Rows from block 3 of a small class-conditioned image flow-matching model, named by matrix and row number. Rows with one number belong to one neuron. Each number is 128 + 32 x the weight over its row's rms, rounded and kept within 0 to 255. All counts start at 0. Numbers have three digits each.
After each neuron's rows are labels from the 100 images, of 14976 (inputs lightly noised), where the neuron reaches its highest value: "top examples" is what is common among them. Only what is clearly more common there than usual is listed. The data: photos of arthropod specimens (BIOSCAN-5M).
# fc1: MLP up (model.blocks.3.mlp.fc1.weight, 768x384), inputs 128-255
# fc2: MLP down (model.blocks.3.mlp.fc2.weight, 384x768, transposed), outputs 128-255

fc1.740:075128169132120168107131134098174117096128114130139133158124086119136114201169153092154053105149104156144137138109156166127139095157198170155171123150138079168159158184098151151160202161153099137131067190164133124154150140077073149154130138124079101085082130196093125142125177146154074134073131105114072124163130088167055136097099136109058158103126098085109199122123172124175126080142
fc2.740:172137141133073107157151097165115104176187093128170098158139140155169159074176142143099161134143134111108170128153084111084114102105075120072103097102159154100136082082128078105142145128145198113115147115112076139132094135118110154075115129095176148123170125113096138123164120151123159111157145150197155136067094173132147126192099091133155110124100131126124100103107082176104211144115
top examples: order Hemiptera

fc1.370:129145143079158157121102210143141105125147129137192149158177115171223189125081067130132139167100095119105163169107158106164132115159194096172154099120104081099108034185111153113102119111116136082180146139154203149074074115138146096085156130110096115128107094153082083162166134142107143076132157111136144136098089190159158174095109137151103158120100163124098051094151126088176086154100
fc2.370:198139133150125150152121149145131151104145080083122123166147080137126171092127082138131215214146098099148121180074127117099146133132166053138166109139100135160112087162116129170171131160161121111114220142162162177115089098098145125129094119147131150153132074136202115136161146145135099129104149097094111130089112194121160149128143116125117119131107153161171167128112150088181125091167
top examples: order Coleoptera; family Throscidae

fc1.484:034106186126195171097033128123173122164159127155100123145156142132131077117050159141108146108152158147095169128072188111104117130135164173197143172088120135132107138138097145128127103147139109130174079117070182168147077181077015120121087151179089066153106153165125119119122178134106101125148102095072125143136100110157172141092135152140125147094105075145140155080124146174094133128199
fc2.484:180144119105137104120133129114129176125184105151151135117133161088137149156121092106152118088080127081177147175173109122122133129225175105200147170139190104122089090145133075151150109121161118179159202157158089159089165126115147112191132146096147121115190111070138139143127108121179145107124109125133141127042106077147134134125126137157135166147138138151082138173127150067153125101123
top examples: order Hemiptera; family Tropiduchidae

fc1.666:089140128103169128147068132077136116194196106159144097096157149133154143074118143138132122195117148063133119094089143118161117090130096116068128077124116179093138094150106142115159095142236161137165122148111145226078165152110075117091107183121112141118150112138135186090141159143116100109185132111115069124103142111227130134088137127158089117106162121131112144109157165142151117176109
fc2.666:197128107143076176154104118187095166167090158077115156143131142127106096167084064096121144059124100131118151128161130136120153149119103143160097146158168116141141185122153120126109161108043114150069185123110157094145141132143199142135122106100141113088141155148099102152174116149116187140077153169092183200106173120085151145185170129099139111154161152115105136161138127133058102098120
top examples: order Coleoptera; order Hemiptera

fc1.158:132090096122122127103137145119131112157161184150135134137093100166102145102127147114117142102135142119149147155091156160160118073198106146194180151133170125169135164079129181149129133120169107098084151129108129094159054134179156112129129110136114131112170151121038160161187209144113113103162079155107092142135128154145154134177141114189104098107131047121094140092119127114117136156121
fc2.158:099126093110092172112168111112147180174152133091119107141100127165117138131177137110125159099104143088159138147098133155125102132148092097143149132168162139148127100102149164147142085147108095167102110137088160137119152124166194121117069129125162146101155067048086131142151135097152146181184138135090055181136133137101134151148094109109170149078145051179154185118104056180168133106121
top examples: order Coleoptera

fc1.267:117120094157160186115133094175117120123069150145152089163079120160096166127137106171141122087132146124119108135146139155115213152168075068151187134109159191093091134114120133048146117137096105144155133061096127088104195120101132143108104147082112129047120124129097058184090067142048140124122110113151176142139171148130127180146130137111171106073152094121087210115107168090172165109154
fc2.267:149022098143118109151095090075109102160109141161087168134131104165127116106178089149153155100136052101115208118129144059094106176143089075104129166097148133074079112186070157106143148084062148104147153129118153101132109114105115114122085093193094108088103118106178103071069146106131094119120142145124118136130143131088150216123120089131156113122152113149130133161081146144138148081092
top examples: order Coleoptera

fc1.746:076137120082078126129150159075131119081151079127044127101101123069144139122132144072114115188136189158096125152126168179116161129104130067169144179187154126157134117142068150134125083101148095055139090115157137174151108142132147138122115108117119113111160058074134108115107159158082142149126154159102121115082177148154096139139171133139084184129157103155173191133137151110074149134155
fc2.746:153115173136180132126136096155130164116141131107192165142075142163077089136093179112123156113148128080186140103113105061134083166148115189085142106062109160097109087088150130206152099159113153173123107103089105108134181160170066135148148193120142160196091192192130157166143081094179130124130129155141155145153060104113159123027132158109127052112123199128095101097092068173167162167133
top examples: order Hemiptera; order Coleoptera

fc1.681:188165069181142136131191106130097132135100104129214135151116121130139141126191182141086064124096099111120143103128076098136118134147107131185152055168156083127186140129143125052100088116186153207141089156228162068142118147095105100136149082171158223129230157133123114135148156073116083143162090100136144160136124131139109111107147158134097145148138084163166092051098141101077104145141
fc2.681:140172150077110070045153162078125177098118135098138149173162124121161143185052176088161126146121144127121130154091055122091126091160150197183101096186124129082043143132131038102099192134107126114145118164156137128108140142121142100114075110207157111111091139129106112163145149178124143151094143176154169153139112137158137140081142138192135084106120147112165179134099101105124126135120
top examples: order Coleoptera

fc1.107:156118130107107134173108136117111137176091137113130166164148193178038144122150142117108157087166122182130124146135204152181118097174150149121160176167144166132096192092099123150121176161127084133080160147186098140166173145135131099115123095180092140104161110193101109172145137093186114149161135037096125091146112106160044133100132091106094116123144146063140116135116169148169085091092
fc2.107:164086144197110110101169140161130087161112101172166159154111144139156091143139082106070051196098115153141094082159171096151111152126092129146142149194131156176128036154105152115066112065124139118183106095126066129124158121105161121183124121162116131115141162146113092085121162121054111143165195109124149148111188095090138138096129115141174133131093076083107093139133136155136150102131
top examples: order Hymenoptera

fc1.396:118119119086100170093120102139093077222117116109121096144194135123079144089122133114137152096174091116159172095192126138122118080178145167078166116113130160199127125133145146186186181130156058141186183111155160142100163114189142166112115146145043126150130130125117169103187143154113096138078128145105158172124158119195116129166156116146158107120078109136089175148077136077176117101182
fc2.396:080130128130132093159131132108084196180118131130122103145142138110090131103093149118114132102124110047132122097149124109112147105106086159116158100103095142160163138099123164202113088140082052086167160128115158162124116177156105097117155190130122154113131220120145142132181105144096093180088117157145153075154124129133095127100109084088158096123112173159112124129102186142129116140136
top examples: order Coleoptera

fc1.213:093129070121121096103111185157166122106157105154175105145111122118029102090176083101118157113149114127092175136115048141133147222148112101107119116090148106129126147132141087127143096162152071080190126148090163088095092069122113137124126122157136130207133168111129101147151135057109090125103124074096061120129151093127066141155149067060100122152106100144122098169159123126143139097152
fc2.213:113137142120082127178066116171132121151127129110091071081147101115138111128125146215144165081140162050095107070144167130215181126138116124157131136067122184122153129119105081186159117132163141110136123167139047105111144090136153154113144126100135144164133127123056061124171155057143098158143126148128093143164138147132124128082129157114093100098108130144145120144141104118114077118104
top examples: order Lepidoptera

fc1.735:118149089097109105088184080130179164139104144109155108134139103086121096091159148107125157146132161100157162116164173103122150120149123095131143107076111118138100100127124121095085143140104126135082107135144110156146134152123095165140055143113119128110129129131105149102184117110097101119150162171161066151146092077039063054151093121132100139149161098117090129142147073165172139182125
fc2.735:059095153133123184117135130138131087129146095122144173170175155124119171120096139114133147145151158136103123132090111184158042112116127115149205120139088151129098094220136146137174103101075175071093100107142162107179142077106169116124159145107081121131129141155083102155057159105059132119097099117103116102105136137136170143136125136075179102096091105147141039132146160124095092091117
top examples: order Hymenoptera

fc1.536:103165172105171074105146151124102118155154200160147085134154054096168086171106095128128134143040138122179197143073136119140100123135159129152174125129082089151104177116106120132164171149110164159083163100131158164068115098150103114114118174093128118078165074189102138126131153146195139135184188165140136090114079097136145104104124130075121155061123117178095128135138136092108139152064
fc2.536:171104129123098093111172134141196119130169155085140132104117117174104115104096123115049117191132100139153140125140172184179103098109115068147168076171134119142160125138122179138067120185088096130134103070096163134080101205118125096112116098150092130126130129207088143141082187111093124167111182152171157064119122119048121078122125093133171154119151162103155172110134106131122147073080
top examples: order Hemiptera

fc1.14:224109123095096133130100163128121138129119122144124162102146141125132171109103190048113171115170104157114140191211175093098093133154133150094110102182112113093109146135131155150204117142149124051174125122123121084126074135118104101055114092153112185080123081068145197133125149153132130146189158116149082079100089152033162157048117125113174134168176136114148143151091106118165160124153
fc2.14:166140107083141087093121190194135144132147135075113098168149127128083184097124110123066173130148140128096182130156115151105115180028102122183094137114123123125092079109086145151127158113128144129087132187115070176132143131156117122147129106165107101125151159151116202083115196172174133139177090168167117130111134142100140110119138091072123132139158063130132180155126104108095170137107
top examples: order Coleoptera

fc1.570:132129102087100134132121122120152055171146148207099109137118066156165128089183138128116068135131158129149118065154205091124186146091127123163111092181119189110129155118121126137194099079140144085123116152150139140183144083054174103184085148142140132159137115140131130133162146058152122053116115133088167115150145109112128127190147192152137143066139132072142125181141108103100167084122
fc2.570:144125087078144104122107119183177077153090195174125148128166154167154154097153107076106076094151113089147133135124121168158148122125113105191138118134086121162174155102140082107147164118114095103159104103131134132162156095147111163146100135162045094068132131131138097145179101085119113119140086078149120135100109120172158086160159165161172174092165142095123154160164122122124168133086
top examples: order Coleoptera

fc1.358:106103108166145157144114149124162139075180175149163095141236097115161216128124139149128085153140146124123106109170154124097159123118137135064141120115154140146156120099151174168125137090047119108130174138173074068143132165151098085113095155122168047110097189088125113155151157133146095151142128174102050156122111192196089205193170101125127135125135120124138111102082098093061135120165
fc2.358:069168114099055123114140097138067111119120120035148148078082104117167106126075108140142129110129123064172170162080129114143103139121122110112094143145145111140110182094134138120121116140140141126132079102091188196167082117125128133073159112156074167142089095129087128131126036133159150139119180123157111175097136122135114125100155117137123119113128164134079202120148138185187107173115
top examples: order Coleoptera

fc1.520:121129133091121150115138127110177127106156115137153121131134094064108119180101130115078210167176058113097108083147152108116119158132106100190110111102109144081098128109136177089083101144103130150119168144119120064131099099081173058153067065115167093112148056141154112102052154197141141150148135108109113183098105114157131132148118091144180086134131107124110144083173147120122097148163
fc2.520:113143153105104180175100111151156084170112122137138128036100100128117145093150145092151155146120128103124119154141159084159158089162134117091132103160152176102072075109128163092176170172083151125165122155130167184102104119079168167185177152098161176152105161171127145093114094150089067100101113109155095095169106114151124116117140179115090145144113147115225104154096107172071108072114
top examples: order Hymenoptera

fc1.272:108101059121126146126137123112176134193102170174081128137091145093138089119114105122140106106166094132159147108137139131136179145103089125125089096153181093091186116129122154124115181053154096085079128136172081078085153072156127124100136123144131158138107113103158136101113162168102108094066093086130100174117154123145121181131120149211167153099111112121206153179059138100160077102171
fc2.272:088135174123131135154085122156140112128094158134078169078164149073116113109151158132135097136141168156177124163153109213174172131133156145086104108111114127182129136124167092105084121135115115119061160087119118094141090129176088130067081110155070116086117136141142132113182165113117074142113118096092125100145093119143134096121067138123103111074149141155107199121159086144094138193153
top examples: order Coleoptera

fc1.515:054101148118164148112183116139154106136185155137119074107133113146184129109135188122113121157122135102124189114128224154121195159097136162196117103116118111167162112157086060122146098119086039129117064143118139132138132116135144083068133134098093140101118099148105146182121101121098144127128128052097164098158093046177070153142117129163125099125101101144148121081099105136153105146164
fc2.515:171160119124118096109168171170086156106198108105077136127145139093077125165126070143127174167182119120069129169134097126122076140160154051128111161115161149121155156157119140162147170131166117147083149096174111120086130150104165172149114129118144133131119145123133096141169124132081096148089155125121075142053117135094147091090143143132140161078135136086117150126102107081146098142104
top examples: order Hemiptera; order Coleoptera

fc1.183:099081129163121122069160125126137079161136124132078166136175113151091163132095123143132149129137127108111111138133119130144153115148131092139118182117146117102142143114161192139130131117150197172160175112140139132167112138120118135118138130165130125113082093161154160143179091112126150093118157152125106075135102133126126129168177149155149125152117173140196134009120196112148153152093
fc2.183:124146135177094119185082136082067170137093182142100135141139110129088100151129139122096137149132115104139145125148117137131128149107163161144115180113131067079110097132120085131116142142148095136174084166142131096106108137150128144121168139068109119140157142143140049138086089119146187172142149156157157221092160141108173116125054111151137097089102146069099119171212071099137076150104
top examples: order Lepidoptera

fc1.335:140133194125180135168104083166124159056107120057097114157153136160068099091130105177130190100103136157159131100139111105162216142187165163136170112152137136142100116135109111173153155139080125179111129109159134146120144075093167136112140106115108205140102130117087112129040150095126190075102107148099140159096093086078149147152176074146141108081234176158105140160136125109096151147147
fc2.335:134162147129122171109143120099060099103198150129114133120168141133143175114116124127120140119133128145089191106115108101190050116100122113080130129081123147108119112153128158134159082138092150135168152137153125130125148133133121117162075152124151110125176156155139119110151144151117098093152091150094169167127118122131130147062195041165093102121153123145075129082115136108106114130074
top examples: order Coleoptera

fc1.691:110106130171133159153110145117160203143121147052147079081086186172103149090148126156110182133110151118153071107138094112131134181135088128119075092154160156118095132168160159142125099152085107084156147157126143121152143105147133166136125132144139063142144104124107176126100082066133152106130173185056165166137161122118107156101161142132127176142158110103083185142102115091171145151147
fc2.691:121181133096127114083179190116127108130141159090095157122147134103076172135113131147091147168130133112100125121133131141134089123170166099176056136091174133101130147126148172111120078181126109052142081118115135156043052093131135087096128132100127063107127120133125079139190149109160097150098117120173122163141116120152154077129138159042127128136138106115133083136122162161116106161131
top examples: order Coleoptera

fc1.511:142062079129168166167148120149106106127103171124126094096230125128162163155064086042110162142095103162081128173165162184072095113135132135136163110102122139129118113104119106198133168063079165131116113117071148122096126117137159161115123151141156142137167169087167135132123113106108119125114136152183143065141183154120125171111134120157194125123142099126106145148151133172160116121143
fc2.511:115140140095068074101126092164112120092128093110120128151143176118101116152151185156172102132081146122128077130114120074107096172112151120109154125130131103108117127208084130202179066165134137174112124125094081106141098100138115045157100153103122162125098114142132118135145083182095104094130080129091145155097073078075113107145133143114125116139105132060092130097112143086184119113161
top examples: order Coleoptera

fc1.242:151132100100112204087199111135106085101159151130140132091153154155141113135114146143098189143154144148135166168132173141147117116083162097147109118173138119114129110144070116164153178107118113079133075153069064191071118156097156119114154107084158151095067097144120086150085132108155128153085190136073101136115127135230132126045187122147151160204094148120162176079096083141131195141108
fc2.242:170133128167125130153111116113133075179129170090163132110153138092132128177145099103131094096151128134095163090116116145144098122197082124152063126133181093151077147123169127127104092147184128109155104115179114085174123143120135060015148091142091151154146194098157076169161126110159088129169117142149189091141128177104137095122065186137133135078119075125142138123114128130111072114113
top examples: order Lepidoptera

fc1.519:173144129063128126139101118125140147102133121191178163114124167057103206093121132165135186173073134110113108098104060128106118125146129062089131125149132196132168137150093170169115144159134162130167151163144161119068147155132108092162129094157182118107117108179158167149138098074131072110167222127181096125098117110168158120127165141164112097090100124141130118092120179092146068153128
fc2.519:172127157193031131151160145167109133122133122076144104082158135088119110184107097187120123105161120096123133134169166104030166156102113128123159147153163100118103108115136170105106142138138123134132203095151119158134116139149152172105079119089161127139087120141140131191130098178128180143063135162018101116174121173092093128129120119151090165178112136108103115166113139144112157148108
top examples: order Lepidoptera

fc1.180:118153087129147093090139126127142089141124152181100088091157106156159111119085136150146161158135171101130051036085118181140105110124145138135168057139093144111157111129094159153089153072100155109150140135179116077084057161209095127122090104102125118134118078110100133090129146099205195125156130047158112109100119086099128106093104150077185164098119110119090121212139112108120177124054
fc2.180:198120099117104146146106132205188107086122163170107127117084051153133162100168134130106133154129130129109136119151145076161190085128109086102142150132087160131128135180095183109110105077151151138073079141105131111135074098130109123145098172109174168117087110113179163171095151123133096158157140099170131122158156108109140153112119139094177148084182095179117132136013092147065146093155
top examples: order Coleoptera

fc1.371:133122160170192097141143231158055123142132160114117148163180219128114074080127109093129134131131090154148061112163173095132122127140173141136167110095056113101116121135086074118145175148062129159158110120096153094093152157129104147177117136131159131114133124116094104146188108126167114158107140120105186141132086105075076123113142128120109106124088150153151110153166184134121096060161
fc2.371:143082144097159186114099147120201164162173138136125072067137109171108176114131158105158108063144161082066183129148071140104158065096091059121106120089165158116125124080136158123125109058186088122134082145096098178154114099125110137104159092118087078133128178108151125119106135095086128118165134175118123123137150160125150113168085113096112149083112123142172128132124119155163162121101
top examples: order Coleoptera

fc1.589:132175121133151128098123121085147179031109131149175097147156150092104150114133088166094131114102145151093157140187104115107155159102146138110143167112116145146127128152076118179118128099143175144115118081080117149123141105081093107140058113156129095133053119111152099148164137111091132153107154141159170231108126066150105143126079087072169137106134113121070112128118086097098156173108
fc2.589:189191111160134148133099092148050170072124123124136118207082118101073120141164161124129160171136108166170123181162127124123135119086169186117154168109165130136124172119112174195150136141155141157077154087075141145099122081107082100083116140122107110105104181107132107138123111077108102199190158092104129127103167099119113125163086096160148121102138122119137117107136083144107124145137
top examples: order Lepidoptera

fc1.17:135151132209124075098134096168170125132145078076140167170126114165159130057133129125119126114166153140129109152110082145118162118122136168141094136113130134088132169119116156089107168109130132164142098117084119125118177119141139095118128128133095101108130100119122127102078101155111153132123153148216169140181065124128162155129150095145137122109165057073120069120128081085185181096147
fc2.17:170131129144160115118147155133146099065146174087161139099148193135060120151128209102148112175062136080115104086138108162191135105172127105140101103085100161093197068097095081109152104130145124132145151140168144137195129105132111068081108071086193109160071125159140082149157133182086121200132126134122117149129121180127119079131133152153131154071132111131167163168181109141108122097140
top examples: order Coleoptera; order Lepidoptera