{"arch": "uvit", "model": "class-conditioned image flow-matching model", "dataset": "photos of arthropod specimens (BIOSCAN-5M)", "train_examples": 97500, "image_size": 48, "horizontal_flip": true, "conditioning": "class", "objective": "flow_matching", "cond_dim": 192, "targets": ["family"], "num_classes": 218, "cond_dropout": 0.1, "logit_normal_time": false, "norm": "layernorm", "norm_position": "pre", "activation": "gelu", "mlp_ratio": 2, "head_dim": 64, "fused_qkv": true, "qk_norm": false, "layer_scale_init": 1.0, "parallel_block": true, "dropout": 0.05, "inner_norm": false, "patch_size": [4, 4], "layers": 12, "width": 384, "positions": "learned", "init": "orthogonal", "residual_init": "none", "optimizer": "soap", "beta2": 0.95, "lr": 0.0026, "beta1": 0.95, "shampoo_beta": 0.95, "eps": 1e-08, "precondition_frequency": 20, "max_precond_dim": 1536, "one_sided": false, "adamw_lr_other_params": 0.0016, "steps": 12800, "batch_size": 96, "epochs": 12.6, "lr_schedule": "cosine", "final_lr_fraction": 0.01, "warmup_steps": 640, "weight_decay": 0.07, "adamw_weight_decay_other_params": 0.05}
Rows from block 9 of a small class-conditioned image flow-matching model, named by matrix and row number. Rows with one number belong to one neuron. Each number is 128 + 32 x the weight over its row's rms, rounded and kept within 0 to 255. All counts start at 0. After the name is the row's rms in percent of the matrix's.
After each neuron's rows are labels from the 100 images, of 14976 (inputs lightly noised), where the neuron reaches its highest value: "place" is the part of the image that holds the peak. Only what is clearly more common there than usual is listed. The data: photos of arthropod specimens (BIOSCAN-5M).
# fc1: MLP up (model.blocks.9.mlp.fc1.weight, 768x384), inputs 256-319
# fc2: MLP down (model.blocks.9.mlp.fc2.weight, 384x768, transposed), outputs 256-319

fc1.485 105 [102 115 153  67 145 109 114 123 139 149 173 110 180 136 148 151 114 174 153 178  94 129 126 106 200 171  80  99 151 128 122 149 167 106 104 168 105 119 163 106 123 162  82 111 111  89 136 135 133 178 135 145 107 122 117  98 112 108 171 122 131 185 127 126]
fc2.485 122 [137 144  82 197 121 160 105 124  87 120  82 130  78 141 130 122 114  82  99  97 187 112 129 123 114 125 116 132 152 125 158 111  78 183 175 102 115 143 132 130 128  76 157 128 155 182 118 116 121  51 132 142 111 155 162 140 117  96  56 128 169  85 135 135]
place: bottom right

fc1.70 088 [152 136 173 222 165 173 162  92 167 136 114 154  89 127 111 145 162 157  95 154 152 130  92 105 119 146 139 104 119 147 207 159  86 148 111 167 156 166 150 173 163 162 117 145 102 139 125 128  95 207 123 127 192 123 143 135 142 140 106 155 168 109 138 109]
fc2.70 077 [132 114 171 159 115 107 156 159 167 126 180 102 161 122 175 113 170 135 111 148 127 158  70 118  66 144 126 118 197 141 138 112  67 159 130 136 126 141  99 101 154 158 107 121 125 145 167 139 127 146 170 116 114  77 104 144 123 146 121 137 155 115 149  73]
place: centre

fc1.435 095 [ 96  79 133 110  88 121 159 102  94 135 128 142 135 114 161 153 152 124 115 120 155 142  99 157 167 171 118  69 179 133 105 117 152 116  41 143 121  81 178  96  94 161  95 156  96  87 126  99  92 158  88  99 130 121 101 136 139 152 110  87 124 144 139  87]
fc2.435 101 [136 147 201 126 127 161 116 110 158 117  95 157 141 183  99  70  99 151 119  72 159 137 158 106 125  88 168 164  56 115 157 130 125 141 175 132  93 126  92 199 177 124 144 133 185 162 123 117 100 146 172 166 127 123 130 143 125 182  95 141 184 109 110 161]
place: bottom right

fc1.316 085 [105 115 169 119 130 142  83 122  65 183 103 118 166 142 183 120  63 115  98 108 133 119 125 103 117 112 110 116 170 163 103 136 124 107 145 103 132 182 106 127 130  87 117 210 100 143 112 165 189  96 177 152 162 170 166 166 168 175  80 156 131  88 133 128]
fc2.316 078 [128  94 106 182 129 115 159 176 151 109 162 137 138 104 130 108 151 172 107 141 117 111 114 161 109  96 117 134 139 105 115 136 146 139  87 136  58  92 127 120  74 162 160 145 151  90 149 124 102 130  43 129 124 104 113 138  94  78 134 122  92 195  81 159]
place: bottom centre

fc1.405 078 [100 129 174 113  85 168 120 117 106 162 159 125 161 183 171 158 173 160 139 162 114 148 175 184 128 140 135 133 183 125  82 137 115 142  58  91 155 151  88 123 127 115 118 107  83  47 135  83  98 110 134 154 163 136 103 122 210 177 136  93 156 127  96  87]
fc2.405 080 [157 144 173 125 129 133 142  87 168 192 125 195 114 152 180 116 100 163 143  59 101 132  62 121 183  93  93 100 163 144  80 175 141 147 128  85 145 143  76 130 119 177 156  92 162 195  96 188 120 160 140 125 120 162  64 108 162 103 166  89 117 114 127 139]
place: bottom centre

fc1.439 080 [158 134 130 157  81 149 152 135 123 132 129  76 155 123 123  80 171 105  88  89 191 146 136 109 156 141 168  82 102 116 214 143 128 118 157 118 165  78 140  87 138 118  89  43  82 168 136 113 129  80 157 130 161 179 120 139 158 144 142  96 121 131  71 130]
fc2.439 084 [135 119  88 162 133 157 201 123 164 104 101  96 195 124  73 158 154  98 110 146 146 156 130  96 118 188 111  94 127 174 110 117 116 117 169 119 198 124 105 153 120 121 120 118 218  76 146 186 153 130 147 112 159 166 111  89 134 132  58  91 121 104 137 143]
place: centre

fc1.601 076 [ 89  97 141 132 149 158 159  97 123 179 132  91 107 156  99 107 157 144 100  83 145 147 109 122 132 138 163 103 158 181 106 116 112  99 123 144 128 112 125 119  75 191 104  79  98 132 134  77  85 126 159  77 108 170 123 144 119 142 160 141  99 212  96 139]
fc2.601 085 [143 109  97 113 166 123 150 139 132 164 113 113 132 145 123 153 133 171 151 137 106 151 143 109  89 123 116 172 136 156 134 136  79 161 134 201 126 124 115 178 111 155  97 163 137 110 170 118 123 140 183  44 124 100 163 140 131 140 152 103  74  99 165 101]
place: bottom centre; bottom right

fc1.330 101 [124 145 122 124 123 162 147  59 118 177 111 149 124 174 168 152 161 209 114 135 221 113 203  85 151 192  98 156 148 105 158 160 127 192 130 151  76 150  88 115  91 129 112 113 154 132 137 109 137 159 126 122 155 155  96 149 133 136 133 155 135 118 173  95]
fc2.330 092 [120  72 164 119 127  85 142 158 160 100 128  75 150 141 100 139 125  72 147 105  55 177  72 121 128  92 142 124 104 204 103 132  89  75 105  64 176 125 149 109 194  93 134 146  97 103 112 122  75 112  96 144 118 109 129 112  92 117 159 116 130 117 122 117]
place: centre; top right

fc1.177 102 [ 72 108  79 201  96 158 157 101 129 147 123 135 125 162 134 157 158 165 147 182 126  73 137 124 111 147 134 128 112 127 164 153  99 131 134 145  85 117 128  93 137  83 172 114 180 109 125 131 142  90 151  75 170 106  86 117 110 105 151 136 188 121 142 136]
fc2.177 088 [154 151 115 126 142 116 147 148 129  93 108 126 119 115 102  72 115 109 123  94 101 102 167 185 172  99 121 113 136 154 100  94 187 113 158 140 143 134  92 147 115 187  83  69 146  54 152 151 155 171 102 155 102 168 143 155 126 149 150  81  82 127  88 101]
place: bottom right

fc1.421 111 [118 204 122 128 194 145 107 151  70  62 124  86 100 138 132 114 132 144 133 140 151  92  82 145 148 133  59 111 169 140 158 153  93 145 141 139 147 161 135 126 140 128 138 166 129 106 107  59 150 130  80  77 123 100 145 131 119 129 108 133 150 174 116 142]
fc2.421 095 [165  67 114 114  89 111 162 100 223 206 137 144 133 133 124 152 128 156 109  91  91 146 133 113 107  88 166 141 109  79 121 107 131 146 115 132  80 127 169 126 119 165 127  96 163 152 136 184 115 122 195 196 123 146 136 142 121 121 192 114 123  92 141 100]
place: middle right

fc1.145 086 [135 124 174  86 145 144 127  62 111 187 162 155 152 166 141 172 109 149 160 166 154 145 124 144  94  71 140 111 137 117 126 170 138 150 167 107 112 193 110 100  93 141 115 111 130 103 131 187 141  84 151 154  94 115  98 102 123 133 141 112  52 126  96  90]
fc2.145 084 [ 96 183 116 127 149  85 138 144 141 145 108 163 137  58 143 111 153 127 141 125 114  81 138 124 115 114 150 156  72 128 155  90 147  99 135 141 156 117  93  82 132 145 116 110 164 120 103  97 133 133 105 114 161 140 139 205 154 111 123 100 158 117 146 135]
place: middle right; middle left

fc1.291 099 [186 163 150  97 142 151 173 120 100 181 126  97 142 111 126 110 149 117  99 227 137 158 153 132  95 147 103 139 177 159 105 160 171 104 133  70  88 147 151  57 129 155  73 174  75 132 148 168  99 145  90 148  84 178 105 101  81 132 106  99 178 131 141 110]
fc2.291 098 [ 97  95 156 159 128 147  95 150 108  61 124 110 112  99  95 194 120 101 160  87 147 100 164 123 121 109 170 148  94 135 126 101 114 140 131 190 175 111 107 194 104  99 182 100 171 181 100  85 132 103 194 157 128 110 162 177 193  91 165 133  84 138 131 162]
place: top left

fc1.83 097 [128 158 123 142 131 121  85 129 156 139 116  81 145 190 124 147 156  77 176  84 153  99 145 131 144 134 168 121 158 116 120  95 118 152 103 214 120 136  89 170 141 119 121  83 144 204 114 107 124 138 127 135 140 140 149 108 128  58 187 101  50 118 111  63]
fc2.83 092 [113  86 157  93 136 149 156 165  78 117 157 137 108  95 173 160  35 220 111 191 154 138 138 129 149 150  93 108  80 142 131 148 140 149 129  79 117 135 134  96 113  93  86 158  94  61 133  91 128 117  66 146 130 113 118 112 156 198  59 141 187  94 126 194]
place: top left

fc1.253 093 [135 153 106 116 133 171 134 150  77 172 136 137 174 187 127 150 120 133 187 107 199 115 112 121 104 159 181  71  80 164 193 107 154 131 124 129 129  98 114 116 115 126 127 218 143 113 125 156 119 168 127 162 167 170 152 143  94 138 108  79 121 143 171 142]
fc2.253 080 [ 94 100 130 171  86 129 156 103 149 119 151  79 134  68 151 103 123 157 111 121 160 154 157 105 139  96  87 109 143 107  81 124 166 111 170  85 146 104 161 185 142 164  72 112 134  93 143 136 139 112 145  77 104  88  84 120  91 136 160 154  94 149 142 140]
place: bottom centre; bottom right

fc1.55 093 [ 83 129 149 161 160 101 129 162 108 124 122 128 168 161 145 142  79 108 121  85 119 141 165 150 158 141 137 174 169 134 131 106 100  91 140 134 114 145 134 114 169  86 115 107 106 128  64 133  68  75 138 178  97 160  84 160 132 138 121 120 188  79 132 110]
fc2.55 094 [162 116 168 104 104 168 163 104 136 124 138 144  97 113 107 132 159 111 111 126 131 136  96 164 116 146 156 129  68 134 140 214 109  84 105 103  63 106 143 202 108 141 154 142 187 134  99 152 152 206 143  96 143 102 164  86 149 115 129 130 116 211 146 180]
place: bottom left

fc1.567 103 [160 124 128  93 125 155 169 134 111 151 155  75 125  57 169 125 167 104  80 103  75  82 126  88 169 143 138 105 112 119  80  65 175 163 128 138 134  91 171 121 138 125  99 175 136 174 111 141 147 144  90 180 131 183 124 143 181 151 100 183 147 185 128  88]
fc2.567 091 [ 69 109 130 170 116 112 129 127 149 116 110 175 107 195 120 118 112 169 114 147 206 175 166 162 176 135 146 165 180 116 153 163  54 171 134 107 101 147 111 160 182 134 106 113 103 113 123 110 131 121 146  98 104  79 135  79 133 113 168 136 112 107 127 121]
place: bottom left

fc1.324 090 [135 189 150 121 111  70  87 132 121  46 130 127 146 123 149 147 108  85 137 121 110 178 177 133 156  95  31 116 141 156 129 124 114 117 163 107 138 171 145 145 198 136 151 114 173 129 137 140 162 149 127 180 118 102  87 192 192 122  93 133  63  92 113 149]
fc2.324 101 [119  71 135 115 104 151 183 164  88 178 108 168 104 164 142 134 126 156 167 142 157  78  52 177 122 162 210  86 143  83 164 126 155 164  81 221 124 119 120  78  89 133  93 160  88  89 106 140 125 133 140 100 172 130 162  88  94 174 161  98 167 141 154 118]
place: bottom left

fc1.264 113 [142 200 125  94 150 115 161 114 123 108 188 179 107 172  80  97 149 113 144 180 140 116 143 161 118  81 126 107  83 190  96  62 146 130 143 143 153 110 128 172 100 109 107 118 187 150 122  71 116  81 136 161  88 161  87 180 124 141 131 153 112 125 150 145]
fc2.264 090 [140 111 128 167 123 140  78 132  98  97 131  50  55 117  98 142 144 104 112 162  89 112 142 135  86 171 119 134 194 104 149 164 132 103 152 116 129 162 151  99 141 105 128 208  88 117  97 123 124 164 109  89 181 124 122  99 112  97  87 102 101 132 142 136]
place: centre; middle left

fc1.4 091 [128 134 142 115 184  85  92  97 126 151 137  93 143 108 183 179 121 106 152 147 107 122 121 201 119 172 151  85  89 178 158 178 114  76  77 118 113 141  65 175 149 143 111  95 100 174 142 154 153 143 105 174 170 126 143 129 148 115  94 183  83 136 132 133]
fc2.4 102 [164 163 118 192  67 165 140 145  99 129 134 184 103 106 112  74  51 124  87 120 161 135 130 120 136 172 119 145 158 145 103  45 129 138 128 109 190 174 183  84 168 131 138 111 151  68 203  91 111 158 141  95 119 142 152 129 124 136 112  67 126 120 101 111]
place: bottom left

fc1.35 109 [169 156  84 132 130 163  99 110 114 138  96 109 146 113  83 125  72  89 120 113 183 110  89 126 161 120  90  79 156  78 135 142 139 172 185  83 139 228 102 137  92 202 145 118  70 179 157 135 117 143 179 176  86 112 103 114 117 140 113 141  99 120 162 159]
fc2.35 125 [159 106 169 155 111  89 165 126 126 173  70 121 150 179  89 106  82 143 162 105 164 136 171 127 132  45 133 128 182 108 122  95 154 113  81 140 133 116 180 147  94 123 143 196 111 104 106 132 170 134 139 189  40 169 118 130 143  88 118 100 118  98 124 142]
place: centre